{"bottleneck": "plain", "encoder_parallel_block": false, "encoder_depths": [5, 5], "decoder_block": "basic", "lr": 0.0042, "one_sided": true, "steps": 7300, "batch_size": 64}
Rows from block 2 of the encoder of a small image autoencoder, named by matrix and row number. Rows with one number within an expert belong to one neuron, the router's apart. Each number is 128 + 24 x the weight over its row's rms, rounded and kept within 0 to 255. All counts start at 0.
Before each expert's rows are labels from the 100 images, of 14976, where the router gives the expert most weight on average: "strongest on" is what is common among them. Only what is clearly more common there than usual is listed. The data: Sentinel-2 satellite tiles (TerraMesh).
# router: slot weights (encoder.blocks.2.mlp.router.weight, 128x64, trained with AdamW), inputs 0-63
# up: expert up (encoder.blocks.2.mlp.up, 64x32x64), inputs 0-63
# down: expert down (encoder.blocks.2.mlp.down, 64x64x32, transposed), outputs 0-63

# expert 61
strongest on: snow or ice; main land cover: snow or ice
router.122 [122 149 119  97 105 137 133  86 119  88 130 150 121 147  92 128 124 164 151 103 137 133  80 147 134 169 148 165 106  97 106 119 171 135 158 149 104 137 112 136  91 127 136 116 113 129 163 110 124 128 165 172 104 119 121 150 163 113 110 100 102 100  93 161]
router.123 [140 150 123  85 105 131 130 118 156 125 143 147 145 168 131 139 150 157 152 101 145 167 130 158 155 171 118 167  96 135 108 171 143 121 127 140 126 160 138 113 151 149 157 152 112 167 121 136 145 145 109 131  82  86 142 161 131 139 109 100 126  81  90 150]
up.0 [188 124 131 153 150 165 143 135 126 133 112 121 147 110 136 152 108 119  47 140 123 115 150 130 111 127 122 109 144 179 133 107 118 130 129 138 122 112 131 164 146 137 124 122 130  92 111 139 168 133 109 122 208 157 140 104  78 131 121 141 141 133 137 113]
down.0 [125 125 104  88 112 111 136 132 149 122 127 143 138 167 127 103 134 162 121 118 132 172 100 124 174 131 119 129 122 124 154 176 127 126 155 132 127 163 137 131  90  89 136 131 130 134 144  47 125 138 129 184 111  94 131 140 139 127 129  82 138 135 103 173]
up.1 [107 152 132 108 116 111 113  93 160  96 151 143 120 137  93 112 143 158 150 117 155 155 110  88 150 162 142 144  80 102 113 165 158 111 134 153 107 160 104 107 100  87 150  99 163 144 154 151 108 133 152 160 106 103 108 143 135 160 155 106 125 128 143 144]
down.1 [144 124 159 153 114 144 129 148 110 148 145  94 138 152 166 110 131  89 150 115 133  78 150 110  66  83 136 130 150 144 151  90 113 141 100 132 116  85 129 148 124 156 119 126 128 150  78 142 126 125 136  86 149 175 133 149 116 142 125 147 119 148 153  97]
up.4 [125 169 164 116 104 118  97 103 149 112 132 160 105 146 107 108 147 149 134  98 155 140 109 106 158 145 123 145 128 124 121 146 150 106 142 150  94 143 104 109 104 132 158 112 158 154 151 172 103 190 130 141 122 106  96 152 117 177 165 110 107 105 109 152]
down.4 [138 122 144 155 129 144 129 163 114 142 122  82 126  96 148 170 129  90 126 125 126  90 162 118  72  94 132 124 145 137 145  89 124 126 106 128 155  97 124 129 123 152  78 129 130 123  76 153 130 130 129  93 140 176 126 120 120 125 117 174 147 143 147  82]
up.5 [137 121  68 143 148 130 141 150 103 144 135 111 135 138 152 115 101 108 114 137  77 112 145 123 102 112 121 112 134 140 124 124 107 156 137  94 203 113 150 143 150 158 102 144  97 112 109 117 142 114 114 108 143 154 156 120 124  45 102 134 129 116 117 118]
down.5 [129 142 127 134 130 147 123  97 174  85 150 102 107  59 130 183 119 165 102 127 161 146 162 137  85 158 159 151 138 125 126 141 144 139 132 157 102 154 140 122 115 119 121 116 143 118  90 141 162 144 140 132 127 148 168 115 108 122 130 142 181 119 122 113]
up.11 [116 144 161 103  95  98  94 136 125 123 153 162  93 168 138  96 158 137 142  89 166 146 104 156 150 136 141 157 145 119  84 128 137 109 120 128 106 132 110 105 118 154 149 128 119 161 145 151 113 174 131 138 114 111 100 154 156 141 137  95  84  89 102 150]
down.11 [128 128 129 142 127 139 125 113 143 126 133  64 131  75  97 187 129 122 127 133 124 101 166 114  98 111 122 132 121 130 160 110 136 127 120 135 106 138 129 130 117  78  80 128 141 131 116 129 123 122 127 122 132 164 126  88 128 149 136 174 191 156 146  76]
up.13 [170 114 126 156 158 163 143 140 119 146 119 108 146 126 142 124  88 108  67 141 119 103 142 126  99 106 117  96 147 172 140 108 112 141 111 131 129 109 142 163 158 135 114 132 126  92  97 124 160 128 110 115 198 163 149 101 105 127 117 134 151 142 154  93]
down.13 [125 129 106  78 134 128 131 122 142 125 128 130 130 154 126 114 126 160 123 135 129 174  98 142 172 146 122 126 121 125 128 162 124 131 161 138 125 169 128 133 112  96 140 126 139 119 146  26 132 128 127 189 118  97 129 117 122 110 125  85 133 126  89 158]
up.20 [131  89 118 156 171 134 164 134 115 151 134  90 158 108 131 142  88 104 132 173 101 103 138 113 104 110 110  90 111 149 144 144 105 155 106 114 144 114 156 158 150 110 100 141 127  90 102  83 118 103 108 110 154 153 166 122 128 110 137 134 170 156 149 121]
down.20 [178 126 151 128 128 175 129 135 119 164 128 162 123 176 125  69 125 147 121 120 125 107 108 167 112 104 123 118 168 176 146 102 102 129 131 132 115 136 124 170 140 163 129 125 111 127  80 104 121 144 133  94 171 140 134 104  87 126 121 138 117 123  95 117]
up.22 [117 150 149 115 128 151 134  97 164  93  79 133 144 107  82 149 133 164 134 130 161 157 123 140 140 171 165 138 148 105 122 146 156 110 164 175 103 162 102 118 107  93 150  87 162 125 143 139 126 138 162 156 112 111 122 124 104 156 143 138 139 127 102 135]
down.22 [128 130 138 150 136 131 134 180 102 135 128 155 128 168 149 102 121  64 128 127 130  90 143 132 119  73 121 131 131 129 144  92 124 137 121 122 131  64 120 126 160 194  94 121 114 122 115 120 132 117 117  97 133 193 128 110 131 129 109 120 111 136 142 104]
up.23 [178 150 158 144 113 153 106 111 152 112  99 147 113 129 106 144 136 145  79 107 141 116 129 105 143 126 107 132 163 160 163 108 150 105 117 160 100 122 103 124 109 159 154 108 155 146 140 162 120 163 110 123 175 118 105 141  68 161 152 151 114 144 142 138]
down.23 [134 127 156 175 130 131 127 137 118 136 128 120 128  79 123 184 127  66 124 128 127 106 171 117  70 127 127 127 131 134 126 104 127 129 107 128 156  93 130 129 141 169 107 128 122 129  98 199 129 128 128  91 133 174 128 125 125 137 130 172 127 126 151  99]
up.24 [155 109 123 157 153 145 153 159 103 145 105 111 151 107 140 139  96 105 103 141 108 104 163 141  87 106 111  99 134 155 148 128  91 154 112 114 139 118 159 160 166 130  96 145 104 100  88  89 153 115 103 106 158 169 161 108 120 102 113 148 151 128 146 110]
down.24 [126 138 103 159 120 126 149 145 128 119 126 127 150 143 108 147 120 144 128 152 134  94  89 156 106  84 113 127 134 129 137  97 121 155 150 129 156  86 144 136 156 149 114 132 101 102  89  78 154 101 139 123 118 173 161  83 126  99 100  97 161 133 107  75]
up.28 [138  96  88 146 160 156 166 136 121 136  86  99 170  89 134 166 102 115 115 172 113 119 146 165 104 120 134 106 144 134 138 117 112 152 127 130 160 120 145 149 145 119 104 128 119  93 108  97 152  82 127 125 138 146 160  94 105  96 106 146 167 148 135 105]
down.28 [129 122 112 109 108 136 137 115  89 155 148 139 116 159 106 139 179 117  94 107 139 112 122 145 117 136  69  84 138 130 118 123 122 172 141 109 181 141 138 145 159 181 168 140  98 147 140 105 118  95 154 145 131 143 130 113 125 119 104  95  83 116 112 136]
up.29 [148 108 104 151 152 142 155 159 101 148 117 108 149 116 158 150 106 104 108 149 130 107 153 134  98 108 118 106 147 148 150  96 106 151  96 108 170 103 151 152 159 143 102 147  93 103  98  92 157 129 110 110 145 153 155 104 118  90  90 150 137 155 156  99]
down.29 [136 118 146 126 165 122  88 117 167 122 141 142 172  94 157 115 139 162 130 147 159 155 155 107 174 132 146 142 132 148 131 129 154 148 113 142  94 110 194 125 100 139 162 128 157 140 114 165 123 103 113 141 138 102  93 168 114 156 165 126 134 145 139 140]

# expert 15
strongest on: main land cover: rangeland
router.30 [138 120  99 148 150 135 141 157  73 155 152  91 119 100 149  93 124 106 136 143  87 140 159 127 131 128 101 107 115 150 157 144  87 143 113  95 191  94 162 120 183 154 113 127 106 125 118 114 125 111 146 129 142 146 151  93 130 123 110 110 142 153 134 105]
router.31 [143  95 101 120 136 154 157 137 108 156 151 110 134 117 127 133 110  97 125 112 145 135 126 128 119 113 156  95 152 119 106 103 125 158 112  98 185  89 124 157 197 148  93 162  75 114  86 115 148 119 123 127 123 161 163 139 128 131  95 134 113 129 155 121]
up.0 [156 135 139 162 139 164 139 119 168 103  97 113 138 104 118 149 102 128  83 161 115 111 150 119 117 125 103 106 143 169 158 114 136 118 109 162 112 142 124 153 104 127 137 108 157  98 117 159 130 142 123 127 178 130 135 108  69 136 163 153 160 178 147 111]
down.0 [148 152 107 113 137 140 135 125  87 134 122 163 124 152 135 143 117 122 116 121 134 108 102 201 130 118 146 121 130 154 125 121 126 129 162  91 153 113 146 135 191 129 120 123  78 106 139  76 121 135 112 128 148 136 118  99 103  89 113 120  98  85  81 112]
up.4 [155 119 136 161 144 156 118  98 172 123 101 106 140 106 101 143 114 130  95 152 112 100 129  90 126 128 102  93 124 143 143 148 165 136 113 151 124 130 105 135  85 112 130  98 152 114 145 201 124 144 122 117 161 116 126 116  78 143 152 140 168 161 155 132]
down.4 [141 106 138  86 116 123 126 167 102 127 130 179  91 182 148 128 146 137 120 124 135 109 164 175 139 105 106 118 123 153 110  84 109 132 142 112 139 135 139 123 159 134 143 127  89 149 133  88 142 139 104 106 159 139 132 109 105 111 111 127 102 102  67 162]
up.5 [ 99 136 100 133 156 139 151 127 126 128 128 117 147 115 135 123  94 130 122 157  90 143 133 150 106 124 147  85 116  87  97 193 105 158 169 125 162 147 163 155 153 105  89 132 133 100 118  96 131  98 144 138  81 136 151 112 131  93 119 117 134  84 114 128]
down.5 [124 137 156 111 144 120 123 120 155 107 113 120 135  86 130 164 131 142 129 122 129 171 133 106 130 170 129 146 136 121 112 126 159 103  97 158 101 157 133 119  80 115 173 127 142 139 141 193 132 117 128 212 126 109 134 171 127 162 139 127 128 141 111 129]
up.13 [137 128 142 114 111 140 128 158 136  94 108 131 131 122 115 147 149 159 109 111 155 154 149 181 113 153 187 161 161 106 115  97 133 119 145 157 111 157 107 118 138 125 145  97 105 133 120 113 181 142 176 154 105 131 128  99 128 126  91 147 110 106  86  95]
down.13 [145 129 102 127 130 134 127 112  94 152 119 116 127 128 131 123 124  63 125 128 129  80  61  87 165 108 128 131 116 172 162 160 116 131 112  94 161 111 126 132 142 137  99 129 119 125 128 105 126 123 126 145 172 127 130 161 118 120 154  90 145 155 178 162]
up.14 [159 143 148 157 100 120 102 145  93 170 143 159 100 155 150 116 146  96 101  97 101 103 117 106 145  97 101 118 144 163 150 106 109 115  98 108 110  90 129 128 123 159 142 164 126 154 137 147 111 154  94  89 163 126 106 154 117 149 144 118  91 140 153 150]
down.14 [147 133 116  94 128 157 128 125 142 129 130  87 130  97 138 111 126  99 130 128 126 116 189 141 104 156 129 124 141 142 141  86 132 121 159 138 165 131 124 126 135 142 156 122 134 132 128  81 132 123 126 154 140 134 127  51 105  52 106 133 153 149 115  85]
up.15 [166 125 140 157 154 165 142 126 154 114 104  99 146 100 105 147  93 120  78 145 117 110 148 103 119 132 111  97 135 156 148 126 146 125 104 161 126 124 123 144 100 127 131  99 171 103 119 176 124 133 130 131 174 129 132 100  64 135 136 144 173 157 147 118]
down.15 [157 141 118 107 144 132 137 121  86 142 135 172 118 147 124 133 121 143 123 136 131 115 105 196 136  99 127 126 134 156 138 108 133 143 172  93 146 113 119 144 179 117 109 125  96 125 124  59 112 141 139 129 156 132 126 103 123  98  94 131  98  87  78 119]
up.16 [160 127 146 151 162 159 142 103 174 113  98 112 141  86 114 144  96 127  93 150 111 107 133 102 136 133 108  89 134 146 142 138 153 132 110 154 125 127 116 152 104 109 130 104 173 101 135 151 124 138 123 121 170 129 137 115  73 141 156 149 181 172 150 116]
down.16 [149 114 120 115 135 135 141 136 105 136 124 176 134 158 121 113 134 125 123 128 131 112 131 194 127 103 118 130 135 161 126  90 119 136 166  85 131 121 131 141 171 131 121 130 102 131 112  76 111 128 131 111 152 139 134  96 108  96 105 124  98  49  75 132]
up.17 [ 91 141 120 104 113 111 121 118 161  83 134 148 131 131 112 123 152 147 172 124 136 151 113 134 147 148 161 155 115  78 123 142 168 119 144 151 124 157  99  91  99 114 151  91 141 149 154 151 111 125 179 162  68  95 107 135 141 131 134 112 119 111 118 150]
down.17 [ 89 132  93 155 130 104 129 137 105 112 122 112 126 100 125 122 128  68 133 125 137 108 162 121  95 145 128 133 109  73 141  92 122 130  91 132 124  80 126 120 151 152 118 124 112 123 119 196 133 127 126 104  85 172 130 119 167 128 123 131 121 158 152  88]
up.19 [ 88 141 125 100 114 110 125 113 160  91 132 146 128 131 118 127 155 153 167 125 134 151 112 139 145 153 156 159 114  73 118 145 162 122 149 147 124 158  96  96 100 121 146  92 138 147 146 149 106 120 185 157  61  94 111 140 136 129 137 116 123 113 113 152]
down.19 [ 86 135  99 159 131 103 136 129 103 118 128 110 127  97 129 131 118  71 137 136 130 110 169 121  96 138 131 117 112  82 146  96 121 132  96 129 134  81 124 125 146 154 121 128 108 121 111 191 132 134 125 104  79 173 130 113 160 134 126 125 120 153 161  76]
up.22 [124 119  94 140 152 150 142 122 132 122 108  91 150 105 114 147  93 135 124 147 112 124 156 142 111 130 153  71 119  85 134 143 147 156 153 138 138 146 163 142 119 101  93 117 161 110 109 111 130  73 149 155  76 163 156  88 127 111 107 148 171 137 117 116]
down.22 [126 131 160 116 135 122 124 104 161 104 132  73 130  90 129 215 121 152 131 120 127 156 142 126 103 178 134 143 144 120  95 118 147 106 120 175 124 168 115 118 108  90 154 124 151 120 125 160 144 134 126 170 111 123 121 124 117 152 129 152 128 124  88 110]
up.23 [165 121 134 152 155 156 125 106 166  98 123 113 147  74 101 145  96 122  83 154 122 109 141  96 124 122 104  88 123 152 143 137 149 120 104 154 117 129 108 133  89 114 141 100 171 110 130 176 111 128 126 132 167 120 139 124  86 140 147 132 173 160 152 126]
down.23 [144 127 124 105 114 114 117 145  82 133 138 200 145 165 130 132 136 149 127 112 145 116 139 179 143 116 122 132 128 170 125  95 125 110 150 122 148 131 119 125 178 168 146 144 119 133 124  69 110 122 129 116 159 129 125  95 124 116  88 135  84  91  92 145]
up.24 [131 125 139 117 123 146 136 146 146  91 103 111 139 111 106 151 138 159 115 126 151 158 156 178 106 158 181 149 153 104 118 104 141 121 146 156 105 168 110 123 129 116 141  94 117 120 119 107 178 135 179 158 107 131 137  92 118 127  93 153 125 112  85  89]
down.24 [146 132 100 147 126 140 130 118 107 143 126 141 130 142 129 100 125  67 126 133 128  80  61 115 169  75 131 126 120 153 163 153 122 132 130 109 152  86 128 135 158 149 100 128 127 121 119  66 131 128 126 119 160 136 129 121 120 113 147  76 148 142 162 146]

# expert 4
strongest on: snow or ice; main land cover: snow or ice
router.8 [108 161 159 110 119 131 140 167 135 133 119 134 144 156 141  84 143 135 139 163  87 161 139 143 127 116 130 115 111 116 134 153 112 140 162 100  97 150 161 137 119  95 102 140 113 138 145  93 127  96 128 148  97 128 154 110 158  91  66 108 125  83  88 151]
router.9 [144  88 153 122 157 106 130 172  80 145 126 122  95 109 118 103 102 125 123 133 129 126 168 128  89 147 104 119 128 162 135  88 117  96 133 145 158 122 125 157 169 128 143 162  80 127 114 113 148 139 119 100 150 150 128 131 155 101  80 156  90 111  99 119]
up.0 [142 133 152 107 103  99  82 155 110 142 137 139  72 163 190 123 158  97 125 101 155 122 122 129 132 142 122 162 141 143 104 107 118  97 117 128 140 123  91 123 132 156 148 133 121 149 139 165 118 174 114 111 127 119  92 158 159 114 122 110  84  97 103 144]
down.0 [108 131 141 119 121 101 136 148  99 116 133 152 125  53  95 208 122 156 128 125 126 150 175 155  89 162 131 136  86 108 100 144 112 127 138  96 143 147 136 128 121 104  92 122 112 133 135 118 131 142 126 120  90 130 136 119 152 138  98 166 126 101 119 124]
up.5 [142 115 140 153 178 152 133  87 156 121 112 108 135  90 113 156  83  90 117 171 112 102 152  91 118 128 106  76 105 143 144 141 136 116 114 148 164 120 134 178 119 127 125 103 161  88 137 129 110 127 125 109 143 126 136 115 104 130 148 155 157 155 166 137]
down.5 [133 130 107 142 129 146 128 108 141 122 129 160 128 140 127 133 127 206 129 128 129 140  75 152 213 102 128 125 145 128 108 118 126 129 171 131 103 110 127 130 137 142 153 126 128 129 106 128 128 127 127 168 131 110 129 107 113 187 126  61 148 124 108 115]
up.9 [ 88 122 130 125 126 117 144 110 142 117 131 130 136 124  80 125 122 151 146 146 116 148 128 160 130 146 174 126 115  95 123 154 133 133 164 135 127 137 145 123 127  90 116 116 131 125 124 100 119  31 169 148 113 129 157 141 178  64 107 121 143 118 117 126]
down.9 [118 141  73 122 122 132 117 113  66 152 124 147 122  95 116 111 130 107 121 142 147 123 140 168 113 136 110 126 117 117 117 142 101 130 166  97 152 117 130 119 192 152 162 130  87 122 132  90 141 102 121 153 118 120 127  52 133 124 111 115 123 100  98 112]
up.11 [180 140 177 131 112 141 105 147 155 104  96 156 113 142 133 125 144 129 105 159 120 127 157 126 123 127 125 120 125 168 150 122 133 110 129 159 105 147 129 150  82 119 140 106 172 152 150 218 129 139 115 115 140 134 135 120  91 134 120 151  93 105 112 147]
down.11 [127 123 136 163 131 125 131 134 131 131 132  82 125 127 140 144 134  94 134 132 130 112  88  87 123 143 117 129 127 139  63 142 121 131  93 130 160  69 120 130 139 182 126 121 129 115 120 221 133 130 131  98 144 129 136 158 119 139 135 126 141 131 176 147]
up.12 [106 157 150 103 104 105 102 125 157 100 103 153 103 151 129  98 153 153 155 152  97 153 143 138 153 138 142 148 101 105 157 154 156 105 160 151  99 157 106 103  99 102 156 104 157 154 155 152 104 140 145 153 101 103 118 149 144 136 152 115 102 106  96 156]
down.12 [106 123 132 138 124 104 130 118  66 191 120  84 127 109 124 169 115 110 136 129 124 176  90 129 145 139 133 132 125 119 107 134 130 129 113 107 137  89 133 115 192 174 176 134  94 129 113  91 125 130 128 120 143 141 129 144 161 123 160 102 157 125 138 115]
up.14 [150 113 144 145 175 153 139 102 152 122 111 103 138  88 113 147  86 104 111 173 113 109 148  87 117 127 100  82 104 149 141 141 134 111 105 150 158 125 135 167 114 114 120 109 169  77 136 126 109 126 123 116 153 127 145 108  90 126 144 152 159 161 166 130]
down.14 [133 129 101 153 131 151 126 120 145 122 127 197 128 130 129 118 127 178 125 124 130 141  91 174 203  93 125 127 139 128  99 116 127 131 165 126 110  86 130 131 129 143 143 129 132 129 117 140 130 130 126 147 131 121 127  99 110 182 119  60 144 113  95 104]
up.15 [146  98  84 145 128 135 126 126  85 152 158 107 127 135 116 161 125  92  98  86 167  99 102 118 105 128 135 131 151 147  91 120  96 165 125  95 143 111 124 145 181 155 100 140  75 120 100  78 156 125 122 119 152 148 123 128 144 142 120 123 129 125 130  99]
down.15 [130 123 157  87 137 127 118 134 146 117 137 140 139 184 130  47 131 140 120 153 128 136 171 113 112  72 118 124 139 125 172 116 144 131 121 157 143 106 136 133 100  71 132 127 146 119 131 161 127 130 138  85 130 151 111 142 125  72 123 132 109 151 126 148]
up.17 [139 143 147 121  95  99  99 188  89 159 147 154  96 165 164 105 155 117 129  98 114 123 117 126 147  95 107 157 134 153 137 100 104 108 105 103 114 104 135 110 128 154 141 167 110 157 139 149 112 160  94  99 137 122 102 157 149 143 133 106  94 101 130 147]
down.17 [129 136 130 118 131 137 134 146 106 147 130 103 127 110 117 166 126 159 126 127 133 111 164 165  92 165 120 131 118 130 123  98 126 118 162 102 114 203 120 126 153 115 117 116 100 137 122  72 132 127 128 171 127 133 134  58 130 114  83 148 135 110  98  88]
up.23 [167 134 152 154 110 147 105 127 124 142 114 133 102 121 105 154 138 124  89  85 164 101 139 106 138 123 102 131 174 166 136  89 143  98  93 149 117  97  92 136 121 167 154 128 136 142 131 153 124 167  99  97 165 123  96 145  99 160 150 153 114 151 147 123]
down.23 [146 137 100  99 132 129 128 118  99 157 127  81 129 155 131 133 133 168 132 129 133  88 128 137  85 145 126 128 118 149 167 110 128 130 158  93 144 223 132 131 152  89  94 131  91 122 107 114 124 130 125 166 143 108 131 121 118 119 121 181 125 128 110 123]

# expert 20
strongest on: main land cover: trees
router.40 [116  98 147 125 161 130 137 157 104 151 104  92 129 101 129 141 118 106 104 145 159 110 148 143  99 134 141 128 143 153 128  88 102 140  93 143 118 103 132 165 155 135 132 145 133  83 103 109 172 126 132 127 148 172 148  76 112 140  99 166 129 135 119  63]
router.41 [137  77 129 153 132 142 112 183 105 168 105 105 134 125 124 136 113  84 121 115 145 140 141 118  79 115 115 117 160 142 126  88  76 113 120 137 132 104 141 141 157 142 119 131 119 117  81 134 159 141 138 136 125 186 135  85 134 139 120 163 108 121 144  85]
up.2 [106 130 120 134 121  93 115 136  94 175 162 147 112 160 138  97 135 107 174 123 112 114 107 102 144 101  87 121  86 144 130 139 100 143 120  79 146 111 165 116 134 131 108 178 122 149 139 146  86 107  76 108 130 129 124 161 161 126 136 104 120 126 149 148]
down.2 [162 128 137 103 117 158 121 145 122 146 107 149 136 161 138 148 138 146 126 136 132 112 140 164 101 125 132 124 148 173 104  69 119 133 144 131 130 128 139 127 179 148 137 128 107 121 126  66 143 123 142 147 185 126 144  70 102 108  99 107 103 126  93  89]
up.3 [179 103 163 135 115 135 101 114 124 132 105 137  92 140 127 137 158 105  73 117 138 104 126 113 138 124 137 150 164 161 146 108 134  92 104 158 154 122  99 131 134 148 141 120 129 147 162 206 117 166 122 115 163 106 102 138 107 152 122 145 102 151 141 138]
down.3 [127 125 124  85 125 145 128 134 164 110 127 167 119 183 116  89 124 181 127 129 127 159 105 161 146 103 127 128 156 118  93 139 127 131 156 164 125 103 133 127  74 149 154 122 149 126 105 172 135 126 123 141 119 123 127 121 107 121 107  55 120 127  93 153]
up.7 [154 155 154 146  80 140  96 157 119 152 112 174  88 135 123 146 155 123 102  82 146 111 143 119 145 105 110 133 161 156 141  92 132 102 100 141 106  97 108 141 121 159 151 132 129 167 133 154 131 155  96  98 153 132 102 156 113 147 137 143  76 140 142 117]
down.7 [130 129 114 122 130 113 129 131  93 157 130  70 122  98 120 158 129  99 130 127 134  86 158 125  85 126 129 131  74 137 159 120 130 127 139  83 188 151 133 132 155  94  96 128  91 126 133  94 126 133 124 117 129 130 129 127 140  73 126 193 130 132 138 125]
up.8 [109 128 117 121 116  93 115 137  88 178 164 150 108 161 150  99 139 102 163 119 112 116 102 100 144 104  94 130  95 142 131 143  95 136 115  84 151 101 162 117 142 139 113 177 111 151 134 145  90 120  85 109 129 129 116 161 163 125 136 100 106 126 144 158]
down.8 [149 127 145  83 130 168 128 133 144 126 129  96 127 149 130 132 128 154 129 129 128 118 122 148 130 166 126 128 159 141 124  68 123 129 167 147 129 180 129 129 124 144 151 128 129 130 121  95 130 128 128 202 151 109 130  72 106  99 101 115 125 152  82  80]
up.12 [119 138 101 117 122 115 143 175  84 146 159 139 135 161 154  99 140 105 138 110 119 141 101 141 130 121 161 146 111 106 111 122  79 150 145 104 134 136 173 129 165 126 102 163  82 119 128  83 143 106 149 133 108 163 158 120 150 105  86 104 106  93 116 135]
down.12 [126 135 164 110 134 123 118 132 154 123 115  75 123  81 133 202 128 123 137 141 127 164 170 122  97 172 128 127 135 115  75 137 139 125 124 154 144 149 124 122 103 103 167 123 135 131 128 166 136 130 124 197 107 140 130 127 131 120 109 141 141 108  88 114]
up.17 [124 121 122 145 161 127 134  87 136 158 142 122 128 114 120 108  96  96 143 161 103  97 118  77 148 110  83  93  83 141 147 157 124 127 109 115 162 111 153 141 113 121 117 152 157 100 148 145  67 116 101 112 146 113 134 139 119 133 157 128 158 162 169 151]
down.17 [133 131 125 124 126 148 132 133 147 116 129 156 122 148 127  94 124 191 127 130 129 157 125 200 142 136 135 134 157 123 121  83 125 128 173 139 115 146 125 137 121 122 162 129 124 122 119 135 128 134 131 177 126 112 125  88 113 123  95  86 100  94  48 112]
up.18 [132 105 142 135 162 119 130  95 124 163 138 123 116 125 130 109 113  78 131 170 110  96 119  70 139 108 100 104  88 145 147 144 116 111 106 121 183 120 156 145 128 123 109 152 150  93 165 134  72 121 114 110 142 109 137 137 126 133 142 141 144 162 170 157]
down.18 [137 122 136 114 128 139 128 124 147 113 126 169 134 161 128  97 125 211 124 129 130 161 129 163 154 113 133 123 162 126 120  68 136 125 164 146 119 145 132 134 122 112 175 127 141 125 114 121 123 126 135 164 117 115 127 103 108 157  98  78 107 130  62 117]
up.21 [156 162 153 153  97 160 106 134 156 104  97 156 108 108 104 155 129 157  98  97 143 119 156 120 140 131 113 115 163 152 148 103 156 104 105 160  87 112  97 152 103 153 158  95 150 151 137 153 143 156 111 111 154 122 105 135  99 153 147 154 112 148 143  92]
down.21 [130 132 117 130 130 133 129 126 108 140 130 100 124  37 114 210 127  78 133 131 133 108 168 124 102 159 128 126 107 130 139 122 123 129 147 115 191 131 133 130 157 107  96 133 109 125 140  96 125 127 120 115 127 145 133 115 125 101 128 185 137 139 139 118]
up.23 [105 127 119 119 114  87 113 130  90 179 165 148 109 156 142 105 142 106 169 116 117 117 104 100 146 107  92 131  96 140 132 141  99 133 115  83 146 108 158 113 141 137 117 179 112 154 135 149  86 121  80 109 126 123 115 162 169 126 135 105 108 127 143 155]
down.23 [154 129 138  86 129 169 129 133 129 127 129 103 127 155 129 127 127 144 128 131 128 127 125 163 125 156 126 126 163 151 105  62 124 130 159 139 137 165 131 128 143 145 147 129 113 131 119  82 130 129 130 195 175 117 129  74 107 107 101 106 114 138  79  84]